{
  "gain_aug_db": 10,
  "norm": "batchnorm",
  "beta1": 0.95,
  "merge_dims": false,
  "adamw_lr_other_params": 0.00085,
  "lr_schedule": "wsd"
}
Rows from block 2 of a small multi-label audio tagger, named by matrix and row number. Rows with one number belong to one channel. Each number is 128 + 24 x the weight over its row's rms, rounded and kept within 0 to 255. All counts start at 0. Numbers have three digits each. After the name is the row's rms in percent of the matrix's.
Before each channel's rows are labels from the 100 clips, of 14976, where the channel reaches its highest value: "responds to" is what is common among them. Only what is clearly more common there than usual is listed. The data: single notes of musical instruments (NSynth). In brackets: how many of the 100, against the usual share in percent.
# convs0: expand 3x3 conv, stride 2 (model.blocks.2.convs.0.weight, 144x24x3x3), inputs 0-23, a 3x3 kernel for each
# convs1: project pointwise conv (model.blocks.2.convs.1.weight, 48x144x1x1, transposed), outputs 0-47

responds to: octave 6 (43 vs 11.7); octave 7 (30 vs 7.9); mallet (29 vs 10.8); pitch class C (25 vs 9.1)
convs0.131 095:104164166145106102162148117114099104150101153121102138120137134090130138148162127109111131143130113099132163090137205139112185133163095112127152163139117182132113138103111085138175149133135114112113183163130099123152153144112149107130124083159160129145100132081132165145121104096169133104087115140098141148180123107112149143111141085134169141115099105116150113118134148107136140117119138078086111113093147127148136154147182123112092088115168133120126129125095116128123151130114132144131176144129154150115098170097106124116133131148146159144106124136083139143126117099128109131151129130103121139173118106147124133102086131123110169095158145113136082
convs1.131 093:115139128133160166158152163121121097114153151127151110138125096113176138110142076152153101121137124124137138102082139113124092119179172151138128

responds to: synthetic (60 vs 31.1)
convs0.108 098:095096129130107167119159139135122143156180122149086130167104143160131109140182107142146086168177069150112155124131120149136096145087137156161109172128095147173138088114108087108103115086180164142136098110126126131145117119096136127095153099145101090175101126154149127137152136141124136197131127113151122063120141092130128165164154097140157097119138157130115157141138124083152172122098103131136109136162138096106130120132089140138140131114110074113129116087139118130124122124122125126094157106110134138142158102134112148109125138153148124137099157100100103139142116124132098124149175115136104142154124169132134124098095129117123144128119121131101151
convs1.108 110:087095136134114161135097119119124119142151136090091093133115121123157129145136121071110119090094127105151128106140090153099136165084141144114095

responds to: synthetic (61 vs 31.1); bass (51 vs 21.8)
convs0.105 090:087116129076104088149089108084106134086117106094088146140150135155131097135133101130113148100094132085154142123133110165112118139118158095153163130145127124177129134120100108146108122139126104133125137154139127151098155136144156152127086102144138147100197156104129116110155121130113126128143097126077096136121096103154123137097108140120126121131098090145139128165157113122155148116117082078127119101085145119114163110114111125098131142146138132137128149095155118175138144124130159101141134088078124108138104121194128138152106124142080148158158152172111103134147120118134101130148117109116111121164145175114163143123169100140085089131108137140072140
convs1.105 091:161127154112106127136109150146144118119113130119043152139128103114146067133086143150137134131158158137147127153118138162091133139144088125118123

responds to: octave 7 (42 vs 7.9); pitch class G (30 vs 7.8); mallet (29 vs 10.8)
convs0.100 093:171150157136111092130162084129152106160140137104124149072128101165164122142105144146138136125111155134153129112118118118076126111114125140133129104105118131130124083110133110178124126108120160147137111157120136084143139106143064135116120127129123113112111106144136159116154124111156128137116150158159153118138097108085122130142148171148122116125145147149160143136136152040143149079110125156137088158095136130158123164173134143101125166144160094072099148105136139099099190131119111128149173131139071120156119150146127100152137137140134114078136118150141133156149134112190135073122087123111109141109160094126125138127160140140111158124107142136121122
convs1.100 096:118120170164145134096156090134107149129094152114144117109132118114179105103079130105127137142098092076131164115140097112146134100131124138098137

responds to: octave 7 (29 vs 7.9)
convs0.135 107:092125115160130104148125102109111143158135096163131109106092142103154128128145144132121169167145150134133121137115114139126095150121133129158142156101103186075085151108100120127140094115156117120108113139124148113120109122116152100122147138168075157119165137125126098149094147142161149084090101143131115134142174168104122134114081134099136150106135167102113171142104132183128103131132161102115175151092124120117141072127155165094105158104118196148092129122129166124104171130096147155110127146151119094118153116120131111133149132103109117146140112096136073117145103131130095133109142157121126111169144136163109150089165157144120143131130144174099127
convs1.135 089:108179091131172114112068120144141136154104124122122087121142162142143122124115122131106131136129097152199120116124119125167114143134096096134126

responds to: synthetic (64 vs 31.1); bass (52 vs 21.8); octave 7 (30 vs 7.9)
convs0.51 110:125133110124084106119110101085178119114072115139147116126156137138128093109119146129125131106125149137140123094147163100149190165168103139139113100147157106083123141108102156112102115110104122162118149105120135101099136085168127120145150102105132142125131143118131136128162103106091111102171135124159156140124114116095109127096118117148105112123158133121128131092116198140113113134111117139130142120107105157196135152155144130122149120123152113110152150159121132149157147170122108161151183086084111141143086116093161043141126172084126135119145131137142105088152142132164129119166108139111139148106139143125149129148106087113114079130115111140139117
convs1.51 095:181137118130108116121149161153073156121119118108164098132143133095121136134100107132099171116130132152128118121166143150144113088138076141086119

responds to: synthetic (81 vs 31.1); vocal (37 vs 4.7); octave 7 (32 vs 7.9)
convs0.133 109:125113117081120157123158147100095139088128157163158086169145119105112125090119131139160119126145105159144134108155117162137051120072172129163105125170101177119129111116126117155129170123134161098121138135126104132120129130147159152125132116124111140142121173127167102128093133156125132123084144118144086109101159169159173111155151114154109156124116130138120130132138130088145130172105131125131122107161087138119134101098152121171126122086129111132113118130117125130133129087137152171144100138151159130128127133135086142186156147125141108123101073097117103133171160120157101113133108194175134085130153155119113140120092128149133122100114151113110126
convs1.133 095:118100125173120120124097124151095134139138108102123103148090143153094158115141092111157108122125144107152109089165149135167172110103137152131171

responds to: synthetic (87 vs 31.1); bass (44 vs 21.8); vocal (34 vs 4.7)
convs0.123 117:136146104126118131107106130098139123151108125111134114133094132120123120141152116158132138153115147135131097119141150084116145145145106140096118099121146168099096128111114111105121135181097104117127168198109144090115134095089079124149144173121109108092118132156149197105112136103157110124125142129108134124158108164090141167113107096119114111131155153130159122121086164126150179117102128135138105113102145142143132132119110130109159130121123146098131106129131112131115160166112120117156149115120121130135113167167136096105120069192077181167128104135131115158149092104103137124158091129076145125127150118120192121109074106138097103117115126124166102
convs1.123 087:100184095103133091113113140106127152106098124079146108125131110113113126085092081099126109104123100125135148121119103096141103084135129156126127

responds to: octave 6 (36 vs 11.7)
convs0.5 106:138126142157156104127113092110161148080124124135122142130151132137132098107155147139116127157125085108122160132115153133162154096158137178084104127059123110149166135123128149117096138142131133117106141100137134145139137165111169098118107104151164144137132077092100139111143163106108102094136120119111137124112167094116120128148131113130144128109124111124141141154153128108086160142100133114117178111142115102151117124129139158146137127126148149128108119103136113147155101159165153154118168159073179130101096126120083181124159123057151078181118140149146123127130112114114169129150171100136100119144077109105132168160154110097147129167117112118109147
convs1.5 084:156100120111082133126147176155135145145123090092129120155129113097098179118124133145097170101155137108154115134113151091153105124091109128106131

responds to: octave 7 (41 vs 7.9); guitar (35 vs 13.1); octave 6 (30 vs 11.7)
convs0.137 094:107142138139166122145153131121118112133116106130150118115132129111125132083103121092115121185095132139129146103092126105085095142124156129120119158158068127139119124131131122130144107086123132149095112128156163108121101113098115118116189139083125114135148169130133152134139162121114140129112143124153111100180151086115104158205163121151125142153116129141140140074065130132159125173121155144105125120094095105147129113111130149113126116096134141110102158140117145077124124106122142175059158113128101123151119141128130111097132186138093098125115112118173131094187147128136099140099099125142134143150136119117105160127104124084143114128135108188104122
convs1.137 114:148128111117101109151088148141150143130135127122137103154169145193138127141161124119061074135103117106134086131115120110142119125094139130109140

responds to: octave 6 (37 vs 11.7); mallet (29 vs 10.8); pitch class C (28 vs 9.1); octave 7 (25 vs 7.9)
convs0.19 100:076107149147114138166126098116168130103105132115120135128092115147145119136127150142121094128157091130163159129118101108108096135083105163192076133138166127119179082078138106092077126129127141123126130125127130118148085128098109125142116097098104057140150123146173160121117140142124121144169132141166160119128145105140111157121150089156130146145144171102112167110133135118108129111137102139110154116169162122144117126143143097125137133100118106100121159111087122163154114122140156133084130109108126127102114091122107138144084128149125128115129141074096065143131136103160163134146173122137112145114104154086120131119109120114146140077176122122110124
convs1.19 122:097111141138142140099142105112096092130114113078114112129147146135131119149080102078113109104099125107094133116152195137126115148108153148114148

responds to: synthetic (85 vs 31.1); vocal (49 vs 4.7); octave 7 (31 vs 7.9)
convs0.101 112:104113136111086185100152122117124146177112195140178088145113127129124130105151115127162103161129125164133097177125114151156119117111121135133130135120146166158104123119126111133141090143125199131071131116143118124169142142107168104140179121114135137172131115161167123117103126137146114110159109153108102155101140138125149128143125144144132132147164101116119130124089146123136128101087127130092159175135109116112114132113139095140135115111103137078130097100139133111151111161099152117166109132159121159138193133114121177116125188110178102159132134134108093140158133104124083105138094141150148129176148139149154098115120133153121122160102149113133121
convs1.101 109:061106113138103159130096104150134118102158157151157114136094122124120118122152143149144124069107147130105141081134108121132130106088135121141088

responds to: synthetic (62 vs 31.1); bass (46 vs 21.8); octave 7 (38 vs 7.9)
convs0.134 101:098144137113140160141176102140198133141133099102118083138136109119145161088157149110139155130127119128125135156129123133101158131090131160129102119131165138095080145128117154156131115098133111092144120120132117121129161136116136092122147116131174131102133125125110175152118148129127119137124118117097116146159128094174129120107093153155153109166125154126098090131120123136144133165118124166102137117130124129195160090147147096142106168143121181128150138121155115089138164104119150122134115121147163105126176112171142096110146117080145076128140149162184109154191087133080138154184118097132115125120099093150146101095117160122118135125123138114132135
convs1.134 106:106119134105083163132149145181104139109142145139157118103149114107120112142142134103159107142137110137180075111128081095137154106117103107142123

responds to: synthetic (62 vs 31.1); bass (52 vs 21.8); octave 7 (43 vs 7.9)
convs0.54 108:105134134123130110122115129140158090152154121176114100156144096108120173121089136095128127119125141111123135146134079123182163143105128124119097143123106155067116111114135135116168146157124137148146142109131143139144150127125167091093126143160158149069120104092115104142130139166133165143131108163135144186140200126147149138094122124148131103163143081172144119168141115140160107156139127138150157125129137096122146097148151154118129151121087121123112110085142131124138121094126142176112136153182177104116159106089136155122174125135149176087138140114138123116166097156127145157150110125171153135125122145154077119091126120100129141097129134134111133
convs1.54 101:099123127143130177105138120119123090127121164120156107171103117157110174130121123118105141078110129166168104185124132134100140124125100103136146

responds to: octave 6 (33 vs 11.7); octave 7 (29 vs 7.9)
convs0.38 104:139110119139107126122169115128111126139138130104140110134111101130160130126129140173127136130120180141145102110122165122155124066153120141080153104129148140076133137090135117168119108107088144131100123083135127119103123112159100101132176117100130105111124129094130121102129099122144121121107152073135150136106148137111132106140125141094154135095094115104122153138110191114123122142109166113136133115107133159150114146148124106123135139086177118091145109146104105192117134145184103109134163097068070166121108176137139140101135155151127112132137096133134133110116136133172114073143109110105163168068170135154129142152120104152106108123144092098142121
convs1.38 092:156080141137134111118168120117090169126125084114132099104112147127127079118091120154138189112152134113117132138137115128175083135134137115130116

responds to: octave 6 (35 vs 11.7); octave 7 (32 vs 7.9); guitar (30 vs 13.1)
convs0.67 112:125110149152164149121128114126133119112156111131112144135140117107107134087140117138124161138143120090112138166116120161138103104119147178134083132086150090120130084130111107134148113143133102092119113133150148145123160149140168109121063102148157132104120113136134153152111126168116134110119117098085103185133137125143135131093090141141145110128134148126117144129145077139151166083125137094139173097152119146150178132141152133146090143147132149110107091110129098161122130114149148089112089200159138091090152107125085184119137082128169111144097083118102167141109117115112143096149107098118129160080094124148135125141157122144144121098144097095124140
convs1.67 102:111137127149138146133194136140124099121138095109154109134146147108078149121124096145156173112123179169149132138164152089145146140112126149126120

responds to: bass (53 vs 21.8); octave 6 (33 vs 11.7); octave 7 (30 vs 7.9)
convs0.56 102:103100167120133146151137098121121181132142119140121116131094126127132109120135121099144113124126100131141114147109113136135108122113133141138162182155108164146088154139143148108150157097135112111136128126153169136130127137112173086140112109126124132129135134142126127127098147126170099147154152142144164175132180172148155102122101094105146103155139087138121124125124120066127130136099171165117100185104113118122159130116110132154097147099141070123123103111121147146075155105152129150173112134149138135136147096103159172082140132124125090116190127150161075104119127123115102143095121115150135119157183092150129121083109155127105193113129155139150149
convs1.56 099:113100173149125135100059108146140127155130086135175131145119112133116117112148119120145137113108102102129147163096147075120156093100132135123140

responds to: synthetic (73 vs 31.1); vocal (30 vs 4.7)
convs0.42 081:084083102155104129118087096078153132139159147084125132152119145139121152173117127111129135115154123096144096150180124129119130136149176116128189166147127108132135099065128096114089132118109159136131166133119115127109147114129137135165110116088136118131114148116098160119155104143151147146150125146089110096110063095103106114112105153072136149101144154093088118095137118112143151149097097106080111122145152188131143150126126139150116133098118121111143161112103090170098130127096092083153143130113107105104161121128160153104093104134104132162141117140127110121116130113133135133163104145146128140118146123134151178141116121121143166094094130101139103
convs1.42 090:122114140109146130126099179122118140091127111104124169106114118092158112165100156139153139152109128117130115125139139158155090176082141082150116

responds to: synthetic (81 vs 31.1); vocal (52 vs 4.7); octave 7 (35 vs 7.9); octave 6 (35 vs 11.7)
convs0.117 106:137119099106128083112128183091155130116162112132106167118145151159162123128127134153113136140126154120176140118133120156167167112123137171069167083147103166135122134111123095107141169130086152157107128143139125154127163068124138095163088138139109106082135132124109120147128120124114101143105137127138169139151135127123094135137128143118100127102119147099125135189113130117153153149070160096140122139148151136120145122166091121136138165091124144125134124108128081184105148123109151099137132111106094117137152140175150130108123111184086153150169121112106100102093150128103123111133112108123107182133124161139165145156125101090100128119116108098140127
convs1.117 100:099140110100116134116117164113107154118139085113107126133096116125114092128097179145115180099117121128153142104102144149115105182143105173127113

responds to: bass (48 vs 21.8); octave 6 (31 vs 11.7); octave 7 (28 vs 7.9)
convs0.21 092:124138113114098111114126116140119118150139131091142141122132151089129123137083122133138160133122149150178128104137124122118125179104119135112134063131072109106105137095111116129172118083128174141104095044131124113143095103119130115116168167110143147132122117148099075121082129112133161104106138127148135115111103090109098150111101079148114164115108149135139108142154147150109157156118152143156129165127106109088123115167150167138124144134128160155160085133153180144101154108131149134081153089119123095154165111101147111119120133119130161153112100138132083124139167140150101100138112161114090145112137138153120126165172116155125115146095145146109134
convs1.21 094:156142150139112102117132119121122171161096084150118103186098143115155154152120164135127159097117097144131127123139149131105088118131136127188123

responds to: bass (50 vs 21.8); octave 7 (36 vs 7.9)
convs0.127 098:118173141133146145134143094128116125143125078120132164153124144138140112139140137109122151132130135144135131150125159154117102104108151165129173103115134088118116165137127165178120108087134146144145128151148170148134091120115123112135152103129138101141164140154131149154091141151197106085101079147198139092183139092120094144147119107151147094144111144116122128138137153144153088161101129101113139097131119120143134089132136121115119136144132155153082116162110095152117138154116130120106166155102132102110129105120109129087118139128116085143139087151143129118185151094158110130094115157080114142149109091138108160092139135163128188151100130176127115
convs1.127 109:118146170120158155181102126150148147123133104150155137104165106162127142096123157097100154114117122116138114126118129125191147111138084094141124

responds to: synthetic (68 vs 31.1); bass (57 vs 21.8)
convs0.98 093:114165121070093106142126110101106125095140147115085143119162127162148149117156132114114177147121154104138153135128119104114075092078075112178133120141145136180121107103106125152120118127128148144088171113121128114135106082134127120112099130114104192099168138101144121157101115111122098119124117110149100120149149125114116103176132146144131113118111153169130141162140132095105115124101101101118097135125114136137167138119134135101140182179135160154130179169116129144099142095128119096150141144123114107119112119169121099160110132139109142121149111112130125112151129105130116101098121133062135166078134177133153140140134084122140087160111135107091140
convs1.98 110:141156131165126116153121124140105109104109148119097137125164091094115046112093144127127125134162142113095150138103124133145153141159104092101130

responds to: mallet (28 vs 10.8); octave 7 (25 vs 7.9)
convs0.142 085:102116138145177125094081134136145115106128162152113109089136120103126166138125173140120149146160110105130136138131125135137137174093139096094129098158128142135176162149103064082116154175149133146132156108112133105108138103124129165150129098129095151134121102147143124166160161103083145091124177122163106149115094123101163091151141161104113157154120092128140151143135140101159150132098117144131078139140146124094148106145131180160152142092152139130107117135129151135093155116122139143133125102151145112121082130162112125105108097160116174079098067105117171158117106144116113145127108125125093120153124140119167132143122097145150140130126102153097133
convs1.142 097:139147159128124085080146154137127136147127130131121124174078153154126123113102155123089082145062154143122137120139166120111117148110124143127150

responds to: octave 7 (33 vs 7.9); mallet (27 vs 10.8)
convs0.34 091:138166116146172111094104125121115143137152125144125152103135163092134140157146132141119149175175101098118141146130134124129144095105123159112093123075088175129153137116125129104125120106136138125140133155127166106095126088125166126086103128165107184116158088138119137152096116141155156081109081155135132102145151118092114114126128111112144147124120129094117166173132103098159166144103143085088155184143090144117113096181169143101123129104126157160122101125152122137104175145119145152098147144124128073099107102136107135146128081133132149146113108090127126169157143103127134120090112121108139122131120099115118166103149146119083122158142110162128113
convs1.34 102:164147132140181111132118145133139105163081131110115144154151101128132137101130144121078143097133154125164166103139154097150101122147139169169126

responds to: bass (46 vs 21.8)
convs0.97 107:129115145115122133089121110163103132142136158092181161105140171189117143138121132136145111135121131120123127151145147114127139147116136131066128182092105096179118124115130097154131098111146154161121157091141131125113096131085099142128116142101131105140120131166123138129153163090090115147131142119150122072134101117132104127160124103142122085137139128158155106144155135099162173132097136170112118126139114147152160152085100100123131133167145114135174124122143174192085119131112108115150150105125092133143104122182099178130108146141132096138147135174119140119107144115108150139124086158122122122142157137090154154168094145163113129172097140099138126
convs1.97 080:138162145172133109168153113137148126158108135104134100124130087108165083101126131165118136105066107110155129144163133134128110151107120111096112

responds to: synthetic (73 vs 31.1); bass (65 vs 21.8); octave 0 (47 vs 2.8); pitch class: B (28 vs 8.6)
convs0.60 109:112154078081124127093119133068168093134154139130117188089171105100174127128132130128119142115157155133148116093149123138146151153107100101138131137134142164116140141109126110125153098107141126164094166127118123119087151128135150122129134102129087145101089139137124154154112103113146110102086162097124103138124125136107144124132133144097131139135114149127121128139113143124158122093163123093089143108109166143158135094139138118122115118152122136154128120112168157107124170115120142115135102094153096099147151115138120064182101152138134185081107126096084129141095112156131113114093095143162055145110141138164138148114158079129118085146129118145101111
convs1.60 100:112167081144122088132140142146088118124113174133104109126101143104128099096129148123123138081124156142165156089140087144119117105146105105116099

responds to: synthetic (63 vs 31.1); bass (62 vs 21.8); octave 7 (27 vs 7.9)
convs0.17 084:130091080113112126133079126106125115109116117107108124120164163133102157128112129118104155109132141085119079144131110140101144137098114136107110127151115092096162069104125108077129142094135117135103115114135151142106124122160136180092122142116110122130136152158165117144156135148112174104138134132106115092089111114114099120097124142120130120131139104125111150112140149127131167125125088127135084110097130166101131148132099132120154142118183179134146162119168136177131141144136111149103082076109088108113108102170142114185085135128073136133130159163123121120115089151146089139134131107109132136136171172133142161157173125123108081116118096128089138
convs1.17 086:157143123105065104116134123117134140137101120105045139118129115113132075150102162144117130143117146152116138112167131167111105142146116122138128

responds to: synthetic (60 vs 31.1); bass (44 vs 21.8); octave 7 (31 vs 7.9); octave 6 (30 vs 11.7)
convs0.63 107:135153163159113073148134101117167078138110123107102132157113138140189147133139111169124117120119137123159148116143143124156121103138115172094086105142141116183128115132080142093192154129127118150151106153122150129117147111143127074125114148127183128116117116109113159119126098128149105098141080104118168137151118100145095182140128099154117137111120136171159167101136164129117124068110130111159141126134098115145091115181114115160131116115157124118133124120118121154140119165135163125112173142105147105141127093158155116132143104160094097145130159153148138129101143123152169079135135108131137153120084162151119148104164130126132088112096100117113139
convs1.63 096:114125122104117154144161109126097110113102113097119074149124089106141087132130117103151167118143162094138151148105105106105096088130125165096131

responds to: bass (44 vs 21.8); mallet (30 vs 10.8); octave 7 (29 vs 7.9)
convs0.84 086:156122101095147154121147160125100093100104156114133108131158133103121171097136091129157126135108121108151080151162118173110122146117127116123158115145141197144061151104107105130158151140116091131147149107124129148128144076112128135157145136065131147121151186141113125114085137127107102076120138129128114102122119128148185188092143117090114137107157144121105112105101101102118111142081132152125128117152114124106123128121094131151168149109111113120161147166177121144123117114111141118114135136108161138202166149104096101136114097150156133112159108099128150139169145112114133108131108153112125138074098135153148123146139100131120098110126144133129119
convs1.84 119:115117156162179104160149142165124150109141111130139086164101124119109116181130110100160120097161132111138096100098132101118141096138147139122102

responds to: synthetic (77 vs 31.1); bass (47 vs 21.8); octave 6 (29 vs 11.7)
convs0.26 114:155109131141112146095162125135076137121130140088147108179133139071134156113118128102149137139151150143155115171130110132162122145129134122134123123118108153072142109115132096138096163114156147121141122113109126121131130107140129124122162106114127044094093200131142128094145111140158158157110109137145129130129124126146121143127119126094121147149121128103132137115148171152140113118134136140132157138132178145150091092094149114155155191104151124122106159143076107138136172086080158109112125138147110136146147097167104132151145124167148150116124089136142089136140148108147103110130117161133149159105171167162120106082122159135128156065133131144160097
convs1.26 100:112128153128147167126125131104102126097144133075138089153099130168111151143141116151147141082091119146160101142180116160154109135145125156132106

responds to: synthetic (87 vs 31.1); vocal (50 vs 4.7); octave 7 (35 vs 7.9); octave 6 (34 vs 11.7)
convs0.116 102:130126115125110158105152172128136169100191156137123133152148094134124115108127096150169140159119132098139167136157136145130112121120137160148115094114104110145148120180097097135136170112134155095132143103132093150132131146115141094100160124150128172093080131127107092134099121158107102088160130107073109158096158132154127087115104116095134122092148136158147124159132132101162122133121119132130139131166135143102110121134115130119126148185123129143148118160159145099136117126149106145149115196155163163148201132129095190130164147126144073129139136134111145115128121109125128130092146120141116129159169161149149077103105129134105081135120125121145136
convs1.116 101:099172117151105145118100114142122149153166143143095111125089126165098136115121149135178135100129122178145119130085122103118156114142094148164114

responds to: octave 7 (41 vs 7.9)
convs0.92 103:103104118125124135135106142122117134152139107143114085142123095107133152129137152146160153128127164126121117125133134104095152148115082102133115083127116172062067158140134116141165116142184122137131104127144090100138114154116130124116159119110177138135152138139103135173080147143130168110154128125124123113133166142130127112106138135072117113132178134118122108091090157140124108112142138126122138155119140161162141125112135173118102132121150170130137146193132139137131152137085178163100102112136100097148120103131133162118147116131124149130129115130092113091168109116163125112130161151086109118093125128198107128087152195106079091119101137134144111
convs1.92 099:115143104138161101098126093138146170147121118123141109113154135116134100156134120104118113143085075159154104075137138095141100098162100125152136

responds to: octave 7 (42 vs 7.9); mallet (29 vs 10.8)
convs0.71 096:108147157147140161162155075144175106112111107142160099133125102064140149132134133131112148162106094124110123122131130131107099124112104133103147170121103215121059131117156144131135118150163132136127113118168167128152118098095139130163140101130164128101132149146122151133139176125108081137163129125119129151144179131141143123130147141114083116132140108119120108137129115107133170154120160147088108118105123108153135127104126157160111164124114118096144068126151139135109141081137147179152134110133136124094096083132176111094133112132132104154116107142130095122133094096151113099107131119129127113138145127145132121072121171112151156084126168173106136
convs1.71 103:157141169133122125125104162146166115153117087138167160146127150157115122159136085119109151129104098114181133112099135076109119108129138159118128