config.yaml
dataset: "single notes of musical instruments (NSynth)"
train_examples: 184686
n_mels: 64
input: "log_mel"
widths: [24, 48, 96, 192]
beta1: 0.95
precondition_frequency: 20
max_precond_dim: 1536
merge_dims: false
epochs: 1.0
lr_schedule: "wsd"
warmup_steps: 280
weight_decay: 0.0
adamw_weight_decay_other_params: 0.05
Rows from block 8, named by matrix and row number. Each number is 128 + 24 x the weight over its row's rms, rounded and kept within 0 to 255. All counts start at 0. Numbers have three digits each. After the name is the row's rms in percent of the matrix's.
# fc1: squeeze-excite reduce (model.blocks.8.se.fc1.weight, 36x576), inputs 96-191
fc1.0 047:190172117118123136086126087121110125145153100129146114115151117133117127117130145148124119093101129111153112112142119146106095114095118097150130178092102156123131126100107115130126077111131108117157109123083124099115117132086087129098128116144093137111073137090104159136109191075108134184
fc1.1 082:112081078071128092129110106151132095068093132160127116098153151118097092102110154152122121104074081091130087106092109122132135140115120160124136114125113112112128159116135140129068097104095087158093139135091143123113083126114134128164138099136124143120132116075147097120115062087123148100
fc1.2 118:128109116108089120110109107104087124077110123126106099086075103085124122111099104088133086107101112105111114129100091136105093118099115117103120108101134116121098091097094095103107111111097119095107114090112120123111114112079119108089067103108121119130115092107064141109102096144085107115
fc1.3 197:150156129145127116154149175100139131132163175102145182118074127141148127125083097069114120130145146129108137163139095122134072129124108099162120126141129152144155120129139163155148150124186122129179150134143133133124137139156104152159152140164123140110167166142147146114142099142098137139
fc1.4 052:137163160129120125137108136115110144089067128137149098089137090135147096099100124137143111060094089082123131094121168120086109108105129095118110139141100130093116101129154144123084118089113110125094131156100137164093156122123101105142145120106113105120137106151138150113140130098160116089
fc1.5 071:113141090132100148132104079072132102085131112132132143070103105117097135096125104128109117119107145108099098100135100117089104094092143094132106091126115101136110091112156141130093085122125109115115125102121125099124103125106142099134119113110105146130141131138090123100106150129125156173
fc1.6 055:110139091089138115131113103096126086140132118089091120118129120106141113116130107082160126120139130115117112122142144111161099085119089105094073107123134159110130120142084140147111103129127103109108069157164136152099112142116093113109142172119112123083074103122103123088122081104100169093
fc1.7 206:151125138099104111113128114176158116142166086115101100111226111144147132151151180191097132140102117161102160136163146161131207158161093183125142105140136144090152083145136118114131110147112140124133121172143132144167141117136210133183162125122144091094119152123126112157129140099120104149
fc1.8 051:081073102108128130070121103150125117152129113128122085096138129107122108139123131138128157136115123077185116125137126130130179155079126164122096134105113141129115118131115098110102122111115132117106085109111128113143173102123144119132138127119128119127118111102089083122117116089124128114
fc1.9 061:104114102071158131130132139114126117127089108133149132142134088126114112106089111135127085118102110124159135108146136149115129134090171133097066111121073095117075143144135090122175112091120116120139105122116096124176097104142103167117104111117084123144111130097121108121102169105083141150
fc1.10 048:172136123126088154096108131132103143123125089138164152113114157151113117096161088132129130110098137083123104103163130123089086115105095128079087066123132130135144139091116097101120079144147117134159162120120115124122128137129084117149152097129126134116132148124124151137104075081115126107
fc1.11 067:099123130121179126124102098100122084111104145154106119109064139138113111116058089124116126120097154082125119121124091125091091087096114084118104106093120101128105087116097105128117113120133099155112127085125113104095119123119103090144123112089102090093151113102116133109127119135113094111
fc1.12 055:136063122103106120098114157105096131106108115142151137081124107129134068096098159139118127105126092106109135120107109161190078120109108094126067117124121109146119108138140105147140126113133099137088123125117113095136117126078182129143137143104109138086139167128107110115132098084118102125
fc1.13 186:150124157161119153095129134114104167086081107165144097146079129129106078115128146130211107146130112123093099100120123168117100158144133111179158125131164154148125143121140121134151119110108118162162098174095123177115134122124110131129084091117140123093122120158129091128136158158094129137
fc1.14 049:142120160114116120135139124077123125101109100104110100143129138123108100103116169132135119147156122145106113110111124137158106075141099167137085117132101089127103152109127131144141091128120116157121150104100115138122128145096113151086136127114125132116107129114118116103137159129118137113
fc1.15 066:110103088124076099102099104067107132106132111141129122120099113145117168116100120119109128101093109107115091100089104098101142102131101164126113114086105158138157121107122119114133084093116134081049112125070122163121128114087103115115113142117112124116096105119127099145156101135114134126
fc1.16 163:142140178092065131116115142127106120157106147115107133143129123163113086166097125149096157140130089117115120116105115160111115137151071148125141104115111144115151095129107140141159138131117111153144115128094095142115117102122151118128092110129114097088143110130111079142130153083087118126
fc1.17 052:156132104156117144191128118094189138121070153111136103132115135133056082104118130156147132139125147132081148135177068117103108142121122118137150107082096141106091105096135104106137141098067115115095114110128094138089114079151106124126106077125128139149162098127109086122139147132080160152
fc1.18 155:121162096159173132111108118119154117130136163177156136130128129122130101116140102076199141171167109117106126121154133132136096133130153083127137130100157138132108188126137175142147183134124140137129141144121130160165111123140149121154125107116113175147150103148122165137143128154141162132
fc1.19 053:121105116139113126118124139115075145104106135122102119131104129146146107117098146091111148121126123127108142085147089120105114105121129136162099102137088104099111115133093124122109131126091096128141087130091152135133130152118115113132101095184100125122132069124108111150137111109094113108
fc1.20 058:125133112094106155132145114107100136124120124132103115123139097119111145112147121155121112105087130105112105126103115095120135103122119118122115116131115109111150133112130107145090089115116083159117128109109082148109094112078105118132146141140174124111148118111074157132096125137154100138
fc1.21 055:131127075115165140122123127110141147093129117119107146130139132124104182114130062111141104116143131125125138098126106136126103045105170095094083143096109101094126110088123110146094147117157096114122145086135097106151135104121151138107124115122098106116111113154145174152067155080117104155
fc1.22 057:080121127115108105112132122146145155117112143135138098158114110132136147059125161143110151096119106137112082129120095105099155122114168143111113126105114095119100103139123081110107126143156125102106099132120124116137146144152135137138091149134111126094111073103103109104124111138137169110
fc1.23 051:089100101113116140122095113103079080130119108115119130122159124146123144114114122085081135166131159120123128070111136089167106102122129151094088144136138090149127127125126093122096122140130116118179120087119128119129102129115136103115118145128130138129134061099085098149111101119089117133
fc1.24 051:104130110105137152115115134127137107054094130087160123123080132097125110138085096125103124099133110111170109141097151143122114144151097154163108134186124115134088175130103123128139116096102090119109124113111072131119127115125098114112078104097103105137120086117125122111125071061127121126
fc1.25 169:155155114098125115123157167146130139126083136117151096120089152124116131123168173143127156122138107150105093118138211124143133129156103142145107126132109093097104135124151132123118131105175148119142157126152135121152165140119109146129137132149131104080123147110136150147130153099162134115
fc1.26 174:115149109148134158127162108131174146131091136166157134138124108089151135097121064081159164142150144141111176143169107107137128129155118123166149140155167141146133180148179130166111090117118147140130164132116151139153110160157149139144143143143117119134099138139128118129147141134125150144
fc1.27 161:104133084152127110130119117116169127133100158084094144095081112137133149137111075060095125136134161129130125145112132104110106146121123146136119135132150151159090109115075149137139129147127107110146121111129102131093131138109066112097065177166085156196145128155101137123126107171092132149
fc1.28 061:160087121135105125113137085111088068093083141127146116122118100129065097120101125141116113093094108121081090099073108099087138114101114115079124120139135133101144120096096106122077131073094137115126127127140126134147101128106109101129144111100110103145118129113114081147114101115139123105
fc1.29 049:137114095137107122136143110118138138160167158110128140142143111093101093140106119103116124142091099123093133126086139104146111117090126133149131169081106125096122104153093123116146084133098165122117129112125138126124147137128127096152116098181166154087153133071069147115142119132093133122
fc1.30 048:131080128101172151118142136113142106127109138125089130132143113159170128143106139106132095136100155108102164048102098107104112171100126097169122106133114089140136150108142128119118131160137107105125099108129128133174138110121149125113083110089124142118124061161138098106125131095089114093
fc1.31 058:086102148118153162133082126138067121121131134095140121134123093133093088179114121142120120122116121110125113147128089148099152161096119125101079103084071134128097112112099114122075143128132159078131126154124143117162135157120093120144093133104118166109142110113101089114132103093161142110
fc1.32 101:107109095128145154118097121128080126144149147136087131116144107122115147152110129117140120113126143099117148091108125139086113124114114101096105116089117123130111126096129106101096136100135103145117137115085108138117098072104079089102113099072111115142113111121121107110137151145153133101
fc1.33 053:145146124091102149144093097113117132104128104113113118079145128132104117155124096138116100118113143083114166115143095109131127139108078135130119056124137135102107105155123137107130106113127133104135113070172108116084084170139155135144107133124117109128116109124117105115076155084138098122
fc1.34 060:120108108128084130132129118114161129128114102094140134120115099158121134122116109082101112093145121123139094135139100120133099094099092082121111116098111138143135118135110137099120126103106111126153134104089133135093118121114120173113173124123119116106145117108173085118110121128079129148
fc1.35 059:108107149106136143135129097099111079128164095139100124108142140195136140136086138137145110127131129100118150115112117108087098093100098091107118108135129127125128132114127127153113132140153102107118111116116106108098136121099136095085144111109122114138154110114118124140119090092113116130